python train.py --encoder_arch="quartznet" --model="contrastive audio-text model" --dataset="short read English sentences (LibriTTS-R)" --train_examples=26041 --time_shift_ms=50 --n_mels=80 --hop_length=160 --input="log_mel" --spec_augment=true --win_length=400 --tokenizer="word" --vocab_size=5132 --loss="softmax" --embed_dim=384 --encoder_norm="groupnorm" --encoder_activation="relu" --encoder_weight_standardization=true --encoder_depths=[5, 5, 5] --encoder_kernel_size=13 --encoder_stem="single" --encoder_widths=[96, 96, 96] --text_encoder_causal=false --text_encoder_width=256 --text_encoder_layers=8 --text_encoder_norm="layernorm" --text_encoder_norm_position="pre" --text_encoder_activation="gelu" --text_encoder_mlp_ratio=4 --text_encoder_head_dim=16 --text_encoder_fused_qkv=false --text_encoder_bias="none" --text_encoder_qk_norm=false --text_encoder_parallel_block=false --text_encoder_dropout=0.1 --text_encoder_inner_norm=false --text_encoder_positions="learned" --init="torch_default" --residual_init="scaled_by_depth" --optimizer="adamw" --learning_rate=0.0014 --beta1=0.9 --beta2=0.999 --eps=1e-10 --max_grad_norm=5.0 --max_steps=5900 --batch_size=256 --epochs=58.0 --lr_schedule="poly" --final_lr_fraction=0 --warmup_steps=1180 --weight_decay=0.4
Rows from block 5 of the text encoder, named by matrix and row number. Rows with one number belong to one neuron. Each number is 128 + 32 x the weight over its row's rms, rounded and kept within 0 to 255. All counts start at 0. Numbers have three digits each. After the name is the row's rms in percent of the matrix's.
# fc1: MLP up (text_encoder.blocks.5.mlp.fc1.weight, 1024x256), inputs 215-255
# fc2: MLP down (text_encoder.blocks.5.mlp.fc2.weight, 256x1024, transposed), outputs 215-255
fc1.377 051:156106158092122161081140165092106144140099089156064085149125088087094067164117178132126155164132121074172140089133178159125
fc2.377 014:119106156063140163058161067113154134120112178183122121155150134144134188140084168097156132093151095108159140118161120058110
fc1.378 103:100082178140121073091117056147122119097055113085135104150121119085157106118161209089101119155119093083184177089098138121108
fc2.378 105:095104126049105066098164136132136101124164148108140130085073121146063095145172074148137192162171155126137068158117122145125
fc1.379 050:097085106119087076169092111130098114163171140083102163103108149129179100094129123119091115147098149162100105149138081127168
fc2.379 014:168119158075084098100144179095150171112135113149108101131107151163146128115067200141175120156103105000082124157186152082162
fc1.380 090:150091158180117126134102114077084129177117115121135134104132108060169125153186217088094097119130103112169105083086142119154
fc2.380 054:105140140079142065162146173133161124115191145121121141116079113137089077131169089137165154139148166188158046158105130159124
fc1.381 127:097107118113092139082079076196108113134099153116110098124156151076142133117142138117040158140127134109162187076082145098096
fc2.381 111:099082134138108104134189173132172080145143148127090140152152117116164127117128058121127120116139122144096111165169146127161
fc1.382 119:111099174104070101160130128157127046147171134151111141088179056111211156113131131079105139173133111193130159134123164102141
fc2.382 094:147147135215191160105148133079106160087129045177112132171146141124118154145046177133137101116105116140176114088169105102119
fc1.383 177:080081119141108117103109133105176093164149138139155118147117144132194135125159164129120130115170081142123094169097139092158
fc2.383 244:080142127104110188117087088176124098102117074156146083104146097160157116119117096124088119130117105088148175149111123145177
fc1.384 087:117104155141101106101126103186153108179071158103131096140125130092152137090172207081055100100114081085167107151107192113110
fc2.384 056:125202167037135138174094143104141144166146145149136174114109160151113117132174124168181132151153142092099188161104135146128
fc1.385 144:145083146081083081113067068191106139149061198107112088101112185116157126114128097103111148175119114113162153050128187111102
fc2.385 158:172105133165139131139194077115072107145104142040101161165141116108143163114123127081106106138140139177130163107120158079087
fc1.386 054:141154126138085121188136113184140159099173086112171071133128087104172147151085167091141127152127169088187060144083125157114
fc2.386 012:092079085144095114133175149138189120075156115110067081108148180120104133101110144121150186116120127131082130116125117080143
fc1.387 097:119141141182145116112088119067120136147103145105106137089148116102158161118079103120129136171150154132117133085093119122133
fc2.387 088:114133119031086150118106168152201115155131179150112059128107207162145134119141056169141143146147084110107143148138134131178
fc1.388 168:127119120080031107136116065203112080170155128116089102137123057133168143118152120117103173162091099176121195130129174123129
fc2.388 191:112078116146107106149101150152159097099168092153137087130138064125182125116168162089117132110079120148161100111121139145141
fc1.389 097:140064131199160105104143125168133075167135168096118079137137132088162149095158187107100130165118080188139134160102164123132
fc2.389 080:110162149054134123189076202092199114145174156159111177122108170158134119138162058157173144145140153126091123134115138157166
fc1.390 106:150067143143075108088148105157131096209103184062146072138127118096117156083160153128117138163139075231130154111121137103123
fc2.390 103:115116151204182207135085141072174143124123123154130224132153185164171129127087114107118086125136129069118117110120139138161
fc1.391 054:127166092131075094140168120153153122113156163110127058074103141148142105155126123070084073148082157151118100138086103139134
fc2.391 012:130146124133058082124108138103144119179117129138118085146125123099106091160097143159134187148136082011087192202132129124179
fc1.392 052:149092144187083125170154164171095112150076156097098161098083168145091126149133111148075132113176082169150132150084136121096
fc2.392 015:128082112161146142133137148114120141110127078122132127153055167088174155110154088108074182175095134200143124122168138160122
fc1.393 094:098059138180121136108130092106118051174123137092158103151129155079176132099152178077049090120132099103168146095096124136139
fc2.393 059:096155156011161100200088129183183103129176156186109133120102222143117097131169030143150146139155173188106111149112128151131
fc1.394 097:117068144138081140095076113174147133159112163110159081152147111147118130123157174083064141140100102136115147153110147109121
fc2.394 055:155185174067144124175106157090140140169135162144119170127108164174104126137147115142187140162134135077097176131113132160157
fc1.395 101:096077110124046116138110110163113104183092151066148083100112118121141161066166141109094159116119054177120155130136155085145
fc2.395 074:130160177142178191146093135090163164154115133153127194131127208175133116129099117142147093132155157047073149147120132160155
fc1.396 102:122124083091113108121098148131179121126106200126101093136143158076166152118173176119131108106146113116105141081150147113163
fc2.396 085:105131150172178087075122102084121100113151093101174155111096147137109082127128255127157095145133137243169087155098110112108
fc1.397 113:115051101120074147130162163126186099180117166146102114141145129108182139073140116077093137132151065109152147146165159087130
fc2.397 122:130173129139210129153074075083126158106151118152171181123085192160095074129152188128147095139124161138138112136099114154121
fc1.398 051:120078158150163130134141140171129082148156172137112082135081134114142162169075159115146105069129132123158131119117148078152
fc2.398 012:136144121088109073095106056120186125150147097179193153178157106143165115087133138143142117100093110052114121171113131097085
fc1.399 086:168056135128105125109133159159103087170148122113168096154130093122138138083167188139068130138125082125149141115164129109130
fc2.399 057:160155174120167184185095132062144138162139118167139203109138159177113105127128128110173088129128145063099141126136128165136
fc1.400 100:123126134188101163141083087125130097146093116092173134091153107136128148138126200077077101146096141104119099097085151143144
fc2.400 077:098126108044162055161143131169151152100169172121091118141083148135112090130156044129170156119158164181130095144122119147112
fc1.401 053:098072083098100178147131118135096099079096115129161113136100108163086099082120156105114145081079113168116070151127133172121
fc2.401 012:169094104153098105154105097092162107120133186097111123089105121120127072139082196145135160127142146082120097191129161113132
fc1.402 054:153191100135116165129088156138095156107096124168110177084133097172141162077144159160162137149140174090165093121144113124122
fc2.402 014:181133118087150174114143071140147179098154170155113188138138105181073193107076155119158121127096081147085163130076133096095
fc1.403 147:148075114153103118096100140100081111160086128110150098099187116115175157127114167101106146161090092143183164050101151077142
fc2.403 139:143117106093078216088149169119157082103188080193133103125149055140117160152121072132090163116062084131120124128165113099137
fc1.404 156:106102126058110098154121083126125108116131181156158092077101107113155123115161186080096152165159129125145143118071161105097
fc2.404 192:132108137160214097124124156079076178081100122081156151124142166068102137157087162108117161160113164123184134083060123147064
fc1.405 172:150132067205089120062121121200156130137174173128088137156151149102173163129162196150108122125134109196135114138153136061112
fc2.405 189:096074130097111145111085174120179066150123161157078156123124178126173119120123000146108131141120134099072136087133156144148
fc1.406 054:121081144135078152099128112147129149189075145093182134148080182177147126082184140157107133106103092120101152084094090088121
fc2.406 013:151158120142077061132086136156096165131131122156093115095096119171136160171081133108163174069175077039160107106099123185148
fc1.407 058:088135112113068087111112158122179137157169139092133085139123108140132092093128117142127145157107111113150112107162162137138
fc2.407 018:152156112068064074112075129108143190162120140104142144132154110126112123101132131121129114138140085000134149177113096133163
fc1.408 093:134114127177129160137059104124142126183099124123139105125156123097150116081168219110058138130105105101121128109105140152149
fc2.408 053:109137135053132052177141158169134154105175166117123125113077132128084096135165066140168189146140165168149077138106134154100
fc1.409 052:153160091180158100173178091141106074144148075125150172102166108118162170179106112164150075110078163136130125104091177168169
fc2.409 010:056149100149099149139154091112115103153106115161186151098135135104158143127092158135202181079094137161132161098134135177134
fc1.410 140:103116111137120109086095135133161118116181205116105108111171157105220170112108135142130144130118106189142095143111115079090
fc2.410 118:135136092135108102119191171100131161140121118088083153152108103148122128143162094146164146116151119008092130107159109166137
fc1.411 105:159090137169089138128080108137073145093065164088154099105107127105121124092131201073099158143125112105173170071128139133153
fc2.411 081:095097180117127050122133111136116122121151133124159142101070136134069077114134148125144142167167147161178053151091133127100
fc1.412 058:117184075057090072093046098159141134188096118169131164138179112133154118096124183089148108160143084133111156114162165105171
fc2.412 029:127151124052064104098092109105153140146136143093131101092111103161142141145104164125182134126114118000119122125142140096144
fc1.413 055:096109175117169113157098167094072163097093177117134147077107109143174167086081133176159086091183175165161149175130123174159
fc2.413 010:140176148107121135122130098128175165147190123162115081173119165110156152092092106113144145121148084106122124110122102147100
fc1.414 053:180107138198141115137156152097158164159148122163112152093093114133077124129093128158111134148088091137124094152143094090156
fc2.414 018:058081126124211154121166101152152087126154124105112094168075125094118077126169098143068089111096181135184127128142137098111
fc1.415 115:069115101140094113088066111099167174097072157135099123102159146170172115125073094098153116092112124164129150113143135140151
fc2.415 131:081084114126161159145100105118181122114124130144127138120106211208173122104114051136116105098140115083083099143124100139153
fc1.416 083:131070118164141098168143098186147088159077106071147122137145107128121106110174144124070142164118074126131141097168172126122
fc2.416 064:106151142018124101171111135130143130116212167168149152083039148154081067126194015140149161142132163185128117139106120170135
fc1.417 104:153062127174067104142118108138104082177113116090143095152126101125151157107178180108078139133104061090166118118131127092141
fc2.417 101:114138154086133141183107107131135122134155121176100195104083167173078087117141011142156107104136143119071129153150110159123
fc1.418 120:095111122128102086081073092138099139088081164093093127088130136156137110100101134127128157147118098164157155078081151103145
fc2.418 145:129110123104129181082096140092135158116107128121185116095138154169134136123085177155135151146117109095136147127079104119144
fc1.419 056:137138129166109088087058117127122092196106119157135093105090142101176094099124177169181079178139112070118112155086136119114
fc2.419 019:142156094070051103105108079100142138139118173065152168110120087126152136137106199125154140144167127015107133147135129095143
fc1.420 103:150090127169053081109114057102056159107046112107131106131137155111123122105141148134096115124093091079151173061121141127106
fc2.420 067:117096137081148077150149084170129081102173124165128161113089132136092103138173054126153126144156176169135064138125125140099
fc1.421 053:151117089136147100150069106135095150123077100174129078070129083118149171181134167162124106126165161067082098176133084110182
fc2.421 018:114126099096134097110080137044165105167131133140125114123171061117113142106123139102121108106094140000125091121163144127121
fc1.422 108:120129137154101134094118123103171116153165179113092124082186161144161154145077116130119144123140154196133126102096121056119
fc2.422 117:114156138136137069100172192131129141135136097079097129156090129115091112146122134154158140161205116046130103126132099158135
fc1.423 149:085071139135124091150153126100158079129094147137150083128147123131205156119112137103105132138172080102164123127097111099150
fc2.423 135:086089108101120106138125159200152102113112114114065093148117122104170111114185059124106131117123129067109153095126126180149
fc1.424 138:123128135127129153084122112117102055164087116135142122084195127113125163118102111123060172142137116107166148106131131053079
fc2.424 200:163134117146103131178163192107175128122141141151100113152169083140178147093113116091129094070080118149119101109187169143188
fc1.425 101:167063103116113115113114143104117119157123179111158139141146112093160132113182172061094128131118129173159130081108181115082
fc2.425 088:096125135111193107176110068083141114121154132159158206121071160167099069116167145123148110123136158161117081148085111138097
fc1.426 081:114113163084102104121138184148167100139201146125148098085140079106146123111087063124128103132111126214147130145146124117172
fc2.426 052:149122134114116050099150244105147144118139118024116121118104118107127147136124109144182152148195099129137098078125119123112
fc1.427 117:135142109111131111085111094109101074211067101111126097132174130103159166160139136114096130142119115094198151114129100055121
fc2.427 142:170140130161115126180161162126150109125149117155103113149163072124164147106101119078118088098079135174127098094177165146167
fc1.428 125:154054109070134117138096091119075123142097182115136064121142156079170145085145138081091144146101118121139200045129169095105
fc2.428 134:101056119206158105080131128111135115101114137086143168148083159153130115106134157104095122142159108125185072116104127103112
fc1.429 095:159099115173147146151121107152167096159118159123088128186159127107178171085160150082089094114124124107121111125120143115121
fc2.429 064:104122147078166113163120132039144095103174122157181183077095125165094073135164103142162140137122185216105066159088120157102
fc1.430 128:146108127150145152111111134128153127140096196173098127114155188112176143111163072122052153136137137135137125099150165120143
fc2.430 124:165137125173196154180135081075132150090138122142180222124099148154114094106151133080128083117104172161139098112126129141131
fc1.431 127:106059186185066135130131162121097108149084137132166118129191104109144160097088199116138108111083116144151137077148172126104
fc2.431 117:110152170086179119162135098141132084185152149094136133136103172128124132132157158142143106138172170183081119159108143133114
fc1.432 153:137107108201113089101133141102122141175104165066136148120168130085146150148113216134144148151114105121133143118090134090088
fc2.432 197:139144058196118160056130155075171161103121119077115141161144106184180131138115231142182105084126070067136127134150096116185
fc1.433 129:094099132111156089143137074192138100125151136131129084101105165120178130121166195113101143123133136175174126135112133136125
fc2.433 144:092130142012147107133077161158138139113096192119121076101093214116128114120140075159128149168131125111125165112098138123109
fc1.434 132:115116110147128109117154061145120095162156114125133092118146096153153140153144202142114127140123107115130112162111127112110
fc2.434 165:112156159080121162163087129133108157118065171136129085107180147132166161102046112106125129146130099078143210119087172124146
fc1.435 054:174168130132137114133096156146116144162149132145104117069122101164156084081100148132092167100145128157178138074091121183140
fc2.435 016:151116133062108035151128141130160160136128089110145175154146128142090152111081185114133129159119126031112134126178112099165
fc1.436 048:141071169154068111100139158085082102107122148168119113118154090163180114094153118167166148124136077070078099150088179112090
fc2.436 011:161138096140109108113163138117131117139121097129151125120107170184133104162202111194131121171119077103086122092119097148134
fc1.437 128:179059112191091128080144166065121129163104148133131127138151147107156179117084176134120122112154093194151116104142135100127
fc2.437 136:122143088198186164098119112086167161103149144089131216144102158177138088122129222134156085092119140174106086143130106120129
fc1.438 138:140085147164092143131103171092138064205154171166126128140159100085142145112161127090101155142077104210113114101133176112142
fc2.438 114:122148167127210144169124097080135054147182074155147195115113153147122138156147125137141096116155180206083089169136095118110