{"encoder_arch": "quartznet", "model": "contrastive audio-text model", "dataset": "short read English sentences (LibriTTS-R)", "train_examples": 26041, "time_shift_ms": 50, "n_mels": 80, "hop_length": 160, "input": "log_mel", "spec_augment": true, "win_length": 400, "tokenizer": "word", "vocab_size": 5132, "loss": "softmax", "embed_dim": 384, "encoder_norm": "groupnorm", "encoder_activation": "relu", "encoder_weight_standardization": true, "encoder_depths": [5, 5, 5], "encoder_kernel_size": 13, "encoder_stem": "single", "encoder_widths": [96, 96, 96], "text_encoder_causal": false, "text_encoder_width": 256, "text_encoder_layers": 8, "text_encoder_norm": "layernorm", "text_encoder_norm_position": "pre", "text_encoder_activation": "gelu", "text_encoder_mlp_ratio": 4, "text_encoder_head_dim": 16, "text_encoder_fused_qkv": false, "text_encoder_bias": "none", "text_encoder_qk_norm": false, "text_encoder_parallel_block": false, "text_encoder_dropout": 0.1, "text_encoder_inner_norm": false, "text_encoder_positions": "learned", "init": "torch_default", "residual_init": "scaled_by_depth", "optimizer": "adamw", "learning_rate": 0.0014, "beta1": 0.9, "beta2": 0.999, "eps": 1e-10, "max_grad_norm": 5.0, "max_steps": 5900, "batch_size": 256, "epochs": 58.0, "lr_schedule": "poly", "final_lr_fraction": 0, "warmup_steps": 1180, "weight_decay": 0.4}
Rows from block 12 of the audio encoder of a small contrastive audio-text model, named by matrix and row number. Rows with one number belong to one channel. Each number is 128 + 24 x the weight over its row's rms, rounded and kept within 0 to 255. All counts start at 0. After the name is the row's rms in percent of the matrix's.
After each channel's rows are labels from the 100 clips, of 14848, where the channel reaches its highest value: "responds to" is what is common among them. Only what is clearly more common there than usual is listed. The data: short read English sentences (LibriTTS-R).
# convs1: first pointwise conv (encoder.blocks.12.convs.1.weight, 96x96x1, standardized in use), inputs 0-47
# convs3: second pointwise conv (encoder.blocks.12.convs.3.weight, 96x96x1, standardized in use, transposed), outputs 0-47

convs1.43 087 [126 103 116 123  99 135 150 151 184 101 133 105 111 131 125 155  83 132 158 111 146 140 137 110 121 126 131 127 154  96 138  49 128 109 126 147 129 108 102 118 117  98 122 158 154 120 145 139]
convs3.43 076 [158 114 139 160  80 137 125  75 166 159 159  88 159 144 122  93 162 120 117 168 118 135 116  79 149 153 101 144 135 117 142 151 122 152 137 103 187 143 146 170 118 117 154 149 146 122 139 125]
responds to: the word "you"

convs1.49 102 [130 100 144 147  72 102 116 111 121 103 105 124 121 119 149 150 179 119 118 170 110 118 140 134 144 106 156  90 117 133 141 124 141 135 102 160 130 160 130 174 132 135 142  87 121 149 136 164]
convs3.49 121 [ 91  93 114 132 130  81 140 137 129 148 148 125 124 139 137 111 134 140 130 101 101 176  90 135 158 159 139  70 119 148 119 109 120 140  83 158 119 130 102 121  95 110 123 112 128 137  91 100]
responds to: the word "was"

convs1.4 090 [117 130 118 159 125 147 125 131 126 127 143 180  94 120 122 137 132 114 135 164 113 154 126 139 156 134 113 127 166  87 112 159 100 120 135 171 149 134 115 158 118 141 136 106 126  82 119 144]
convs3.4 073 [120  98  86 136 168 121 144 165 109 102 131 107 144 148 142 125  73 121 129 133 156 116  87 127 105 162 135 103 156 135  92 167 129 142 161 150 116 116 152 137 136  93  78 150 142  82 124 125]
responds to: the word "she"

convs1.27 092 [114 106 100 140 129 152 156  83 138 130 123  86 112 144 145 115 131 138 141 131 112  88 123 144 120 167 133 114 130 110 138 168 158 162 133 120 111 146 147 167 146 158 113 106  70 148  88 149]
convs3.27 092 [ 97  92 137  95 153 137 106 135 142 147 130 136 153 118  99  98 114 113 114 132 144 163  97 119 142 111 137 128  66  79 110 166 147 154 123 152  99 108 100 109 130 114 145 119 155 139 103 132]
responds to: the word "was"

convs1.90 092 [168 142 153 132 139 124 129 113 106 134 147 193 104 144 117 171 138 120 113 145 193 156 129 142  96 151 149 135 141 139 108 121 100  87  91 160 149 139 149 135 136 127 141 106 117 147 156 146]
convs3.90 104 [141 108 135 143 150 135 135 109 138 151 161 142  97 156 118  56 170 151 105 148 152 110 151 129 143 107 154 112 141 140  93 176 143 103 128 114 155 162 133 118 126 165 109 189 116 114 116 161]
responds to: the word "i"

convs1.18 097 [106 119  98 134 135 153 106 172 119 164  81 126 144 106 120 126 108 112 138 143 121 148 133 145 126 138 115 109 136 137 136  66 115 144 117  93 160 117 156 135 124 113 152 138 124 137 199 115]
convs3.18 089 [164 139 125 106 159 149 149 128 135 115 105 165  72 134 113 144 121 150 115 153 140 129 135 115 143 168 129  93 162 154 141 131  93  95  91 123 162 128 108 111 115 132 112  65 136 151 116 178]
responds to: the word "what"; the word "is"

convs1.75 082 [111 115  84 165 160 138 182 129 148 149 132 128 105 122 150 130 198 171 112 103 119 113 114 124 124  95 102 131 125 114 106 102 159 112  96 114 169 120 149 123 135 106 143 137 112 133 153 100]
convs3.75 079 [177 152 149 146 149 183 105 146 120 143 149  91 144 128 132 127 130 153 100 184  93 103 107 115  98 118 110 136 110 138 128 141 131 124 164 117 130 167 108 150 105 155 111 136 117 118 116 162]
responds to: the word "you"

convs1.82 109 [110 146 142 104 130  96 120 107 104  74 153 131 125 134 137 157 102 134 127 133 112  90 118 131 149 144 171 131 127 103 131  88  70 114 157 134 133 142 126 132 150 149 123 157 130 147 132 116]
convs3.82 128 [ 94 133 105 126 165  85 151  85 162 101 158 153 144 150 132 111 130 188 167 119 155 186 148 141  85  95 148 128 130 122 124 110  99 156  98 145 143 130 108 155  89  99 125 128 145 160 119 127]
responds to: the word "said"

convs1.73 095 [145  88 122 121 126 130 135 136 128 141 117 143  74 147 122 170 169  93 102 111 157 144 161 133 146 127  90 161 191 168 139 130 123 149 119 135 161 134 142 158 164 125 140  84  88 113 138 102]
convs3.73 096 [130 117  74 126 151  78 111 146 137 135 114  99 131 146 136 163 107 140 147 108 150 103 127 149 133 131 103  75 132 106 132 141 150 123 136 159 134  62  77 117  88 102 135 119 123 112 112 126]
responds to: the word "what"

convs1.95 100 [131 133 123 135 106 142  93 108 113 152 141  97  87 167 115 121 156 129 146 151 170 113 146 141 121 139 117 104 108 101 127 125 139 117  96 140 119 129  79 157 134 122 134 169  80 177 106 114]
convs3.95 099 [146  83 153 128 167 168 116 111 118 143 119 140 138 150 123 160 138 116 151 156 175 155 131 103 101 140 141 121 162 173 121 131 134 142 150 126 132 129 149 116 104 186  69 191 120 152 132 147]
responds to: the word "was"

convs1.85 093 [136 112 156 127 142 112 125 106 123  81 113  99 150 137 112 116 104 137 147 143 130  91 141 109 124 163 124 135 150  79 146 101 174 126 121  97 129 130 125 128 100 160 120 119 119 163  97 113]
convs3.85 092 [100 161 178 133 119 104 155 151 122  99 135  97 117 160 123  93 116 173 140 140 132 131 157  61 125 155  97 133  73 175 105 114 145 126 119 131 160 107 142 137 121 150 154 139 110 116 151 114]
responds to: the word "you"

convs1.63 105 [122 143 145 149 118 146 138 121 150 143 132 123 107 106 162 112 129  70  90 168 150 151 153 140 112  94 134 134 108 129  98 193  99  98 137 165 160 133 134 130 103 155 129 118 129 113 139 146]
convs3.63 133 [134 120 124 103 128 126 111 159 144 147 104 149  89 122 123 110 139  94 130 119 135 110 101 161 102 152 184 147 149 123 129 155 140 155 127 158 159 161 134 129  87 116 101 140 157 151 148 110]
responds to: the word "i"

convs1.71 095 [149 140 149 135 144 168 121 119 111 119 119 145 161 103 125  81 139 145 128 131 119 128 131 114 113  97  90 174 122 166 131  54 152 125 188  99 111 144 106  99 147 132 101  96  99 122 154 106]
convs3.71 108 [128 117 128 133 143 127 132 152  85 139 136 211 117  85 158 130 127 156 130 145 148 155 144 149 136 105 158 152 161 170 121 134 150 123 126  99 101 121 144 127 116 206 102 134 154 146 138 125]
responds to: the word "was"; the word "it"

convs1.8 122 [ 94 129 138 117 137  62 136 115 109 102  90 126 113 132 109 145 121 150 137 100 100 111 130 162 177 121 123 120  87 164 130 118 136 180 110 123  94 103 119 144  84 164 159 113 110 142 130 131]
convs3.8 124 [134 106 138 123 153 149  92 115 129 138 105 177 103 136 102 146 115 139 147 139 100 109 147 145 105 145 145  98  89 128 115 111 141 156 144 123 140 119 105  96 146 119 122  95 124 146 165  74]
responds to: the word "is"

convs1.37 071 [133 162 103 158 128 177 130 138 155 154 150 119  94  99  81 173 135 155 133 110 165 165 137 110  96 163 112 145 124 136 136 148 111 114 186  88 111  95 126 105 125 123 143  93 113 120 129 126]
convs3.37 095 [105 140 141 149 120 153 143 118 126 116 119 143  91 143 124 155 127 107 128 107 147  82 141 123  71 134 132 149 115 100  92 120 103 154 140 133 128 133 135 103 152 185  96  82 138  97 141 110]
responds to: the word "what"

convs1.33 108 [146 140  99 149 133 116 135 125 122 121 165 144  93  94 122  80 142 129 154 110 121 136 128 143 150 120 123 110 149 173 134 166 133 123 180 128 135 143 133 105  83  49 113 187 127 124  84 128]
convs3.33 104 [137 120 135 115 130 114 114 113  95 113 144  67 131 160 152 141 129 139 145 122 160  82 115 146 131 173 107 135 113  84 119  83 171  98 109 128 102 110  93 162 147 129 126 155 117  98 125  95]
responds to: the word "i"

convs1.92 095 [102 136 107 187 142 127 121 129 130  78  93  99 177  99 145 144 125 144 124 107  87 118 144 143 125 114 136 123 151 125 139 154 123 165 116  96 128 106  94 133 104 168 125 143 119 155 132 133]
convs3.92 082 [138  91 133  58 107 130 125 118 146 156 108 160 131 103 165 144 117 101 116 111 113 146 150 173 145 126 140 110 141 143 149 147 112 157 152  97 106 137 150 108 116 137 136 106  91 148  97 136]
responds to: the word "is"

convs1.9 095 [163 143 152 100  83 180 123  89 126 154 137 118 122 122  95 150 140 125 145 159 134 123 150  71  88 148 126 112 119 183  91 145 120 103 147 149  92 113 149 125 109 142 126 142 106 125 121 126]
convs3.9 107 [111 153 123 123 168 150 150 129 134 114 114 169 138 124  92 121 123 132 144 119 139  86 121 116 151 148 101 135 146  93 147 107 131 136  77 157 132  98 124 133 117 135 160  60 138 159 108 157]
responds to: the word "was"

convs1.68 085 [133 120 130  94 158 141 152 160 115 153 141 126 174 129 104 101 152 131 129 138  99 144 116 122 151 163  87 149 140 189 116 107 156 119 114  92 136 116 143 143  82 100 100 150 119  97 175 145]
convs3.68 083 [149 110 105 131 145 108  92 115  89 137 167 110  77 213  95 112 122 123  82 102 141 115 108 105 158 128 122  96 120 152 156 144 122 131 102  80 106 156 144 146  98 151 114 145  71 112 101 138]
responds to: the word "you"

convs1.65 108 [124 143 135  93 145 152 129 156 140 139 160  86 117  99 108 141 106 129 135 114 131 104 123  98 143 150  76 153 133 176 124 131 124 120 155  71 126 109 147 103 134 144 110 115 110 152 187  88]
convs3.65 120 [ 94 122 139 110 165 118 160 163 117 119 121 157  89 147 118  97 124 109 150 124 130 140 122 148 181 125 110 130 144  93 135 142 110 106 144 103  99 117 132 153 126 117 198 159 127 188 143 146]
responds to: the word "she"

convs1.16 094 [118 127 127 139  98 103 146  70 169  98 102 118 128  96 148 117 167 140 119 104 143  92 143 140 101 109 127  86 142 106 120 101 107 119 133 128 114 114 141 110 146 115 135 145 122 130 101 130]
convs3.16 071 [162  93  95 111 144 165 135 134 152 123 151 105 150 118 125 161 123 117  98  42 114 121  91 140 169 158 132  97 161 138 125 113 141 140 147 120 123  98 107 108 150  99  98 165 180 105 139 137]
responds to: the word "was"

convs1.50 099 [126  98 118 119 130 118 132 103 165 112  80  66 130 150 178  90 127 134 135 164 131 139 121 123 156 154 120  96 152 126 126 158 137 115 104 146 142 114 126 155 116 130 114 169 104 145 126 117]
convs3.50 088 [114 131 120 151 147  87 156 176 122 132 156 192 145 126 140 142 103 154 146  93 141 182 130 157 155 153 144 133 175 137 136  96 139 155  93 111  98 116 140 130 117 162 105 145 127 134 128 142]
responds to: the word "and"

convs1.76 126 [124 130 112 122 115 102 150  76 116  95  93  97 142 116 133 157 136  73 142 166 125 149 136 185 152 131 119  99 118 118 151 130 133 164  60 126 109 118 143 142 125 145 130 129 113 122 100 167]
convs3.76 131 [136  82 122  50 108 129 125 110 120 115 123 115  98 133 157 150  48 113 124 141 140 107 141 121 124 136 158 155  88 134 142 123 130 121 125 125 131 129 102 135 110 155 141 140 149 105 148 128]
responds to: the word "it"; the word "was"; the word "is"

convs1.55 096 [153 103  72  95 102 131 118 116 135  98 136 191 155 116 106 207 121 136 135 149 116 152 170 100 145 171 170 135 130 121 143 118  72 137 115 111 133 129 100 143 114 159 147 125 126 139 122 108]
convs3.55 117 [130 135  74 121 111 158 121 131 126 105 120 114 188 100 179 110 131 107 178  89 124 115 157 128 133 151 168 148  89 180 104 116 112 135  92 135 128 118 119 127 110 134 111  80 144 140 158 154]
responds to: the word "yes"; the word "said"

convs1.2 100 [142 146 121  78 138 173 145 126 146 119 132  91 104 137 128 126  82 174 155 155 128 117 142 119 114 140  72 113 133 116  88 140 124 161 142 171  72 144 148 141 114 166 137 113 140 156 151 148]
convs3.2 142 [111 124 152 134 116 124 114 122 112 162 123 163 106 143 122 131 125 150 126 132 120 116 102 143 117 102 167  98 135 166 147  94  92 146 147 129 152 166 148  85 139 142 112 106 116 166 101 133]
responds to: the word "he"

convs1.47 101 [124 139 119 119 140 138 143 104 125 128 137  98 177 100 179 145 130 146 124 163 143 108 120 140 148 138 133 103 145 160 125 170  96 100 114 140 131 154 152 164 135 162 132 118 115 145 125 120]
convs3.47 104 [148 122 111 115 139 136 123 111 117 114 171  99 144 115 140 132 121 127 115 147 128  90 138 121 115 146 154 176  63 116  96 109 114 134 126 179 175 159 125 115 109 123 131 128 107 120 120 134]
responds to: the word "was"

convs1.25 112 [120 146 171  80 113  99 127 126 130 123  96 148  90 116 126 150 111 133 127 176 125  79 141 129 123 166 156 122 102 121 107 126 114 131  97 126  90 107 123 131 141 166 114  98 143 121 133 136]
convs3.25 155 [119 116 119 138 123 155 159 115 117 109 111 102 134 123 105 128 107 151 116 127 167  99 120 148 112 174 109 167 113 127 132 113 133 129 129 106  88 133 109 160 154 123 149 131 129 109 127 143]
responds to: the word "he"

convs1.40 069 [134 167 157  98 143 190 131 143 108 161 160  97  94 131 100 156 124 120 117 147 161 126 140  83 119 116  89 140 103 113 141 169  95 141 135  82 162 127 161 100 169 129 122 149 128 129 127 130]
convs3.40 071 [153  97 108 117 121 141 105 173 107 149 177 117 137 139 102  97 119 119 122 139 155 120 106 107 171 118 171 155 142  80 151 164 189 109 125 106 101 145 143 130  91 165 136 110  92 121 151 125]
responds to: the word "she"

convs1.74 087 [119 142 116 135 131 142 149  86 104 133 188  64 114 157 118 101 114 102 140 111 147 141 105 154 135 165 138 132 142 124 154 179 138 134 117 149 106 107 141 120 170 130 105 164 155 150 110 144]
convs3.74 071 [122 150 130 116 143 143 114  93 141 114 159 191 133 103 114 175  89  97 149 162 162  97 117 121 131  96 110 148 171 108  94 143 127 149 162 161  97 117 150 108 133 107 121 134 119 138 160 103]
responds to: the word "she"

convs1.10 092 [132 129 128 143 108 112 115 141 133  88 159 106 122 157 126 130 138  69 148 151 117 101 116 158  95  95 113 182 157 134 176  84  93 113 145 103 115 145 190 133 160 126 139 147 146 141 161 143]
convs3.10 086 [ 97 105 164 141 126  72 123 110 104  94 163  94 112 106 143 131 107 133 159 140 114 102 153 122 152 136 104 148  99 100 104 141 123 139  87 151 162  98 115 165 108 121 109  86 159 116 150 109]
responds to: the word "what"; the word "is"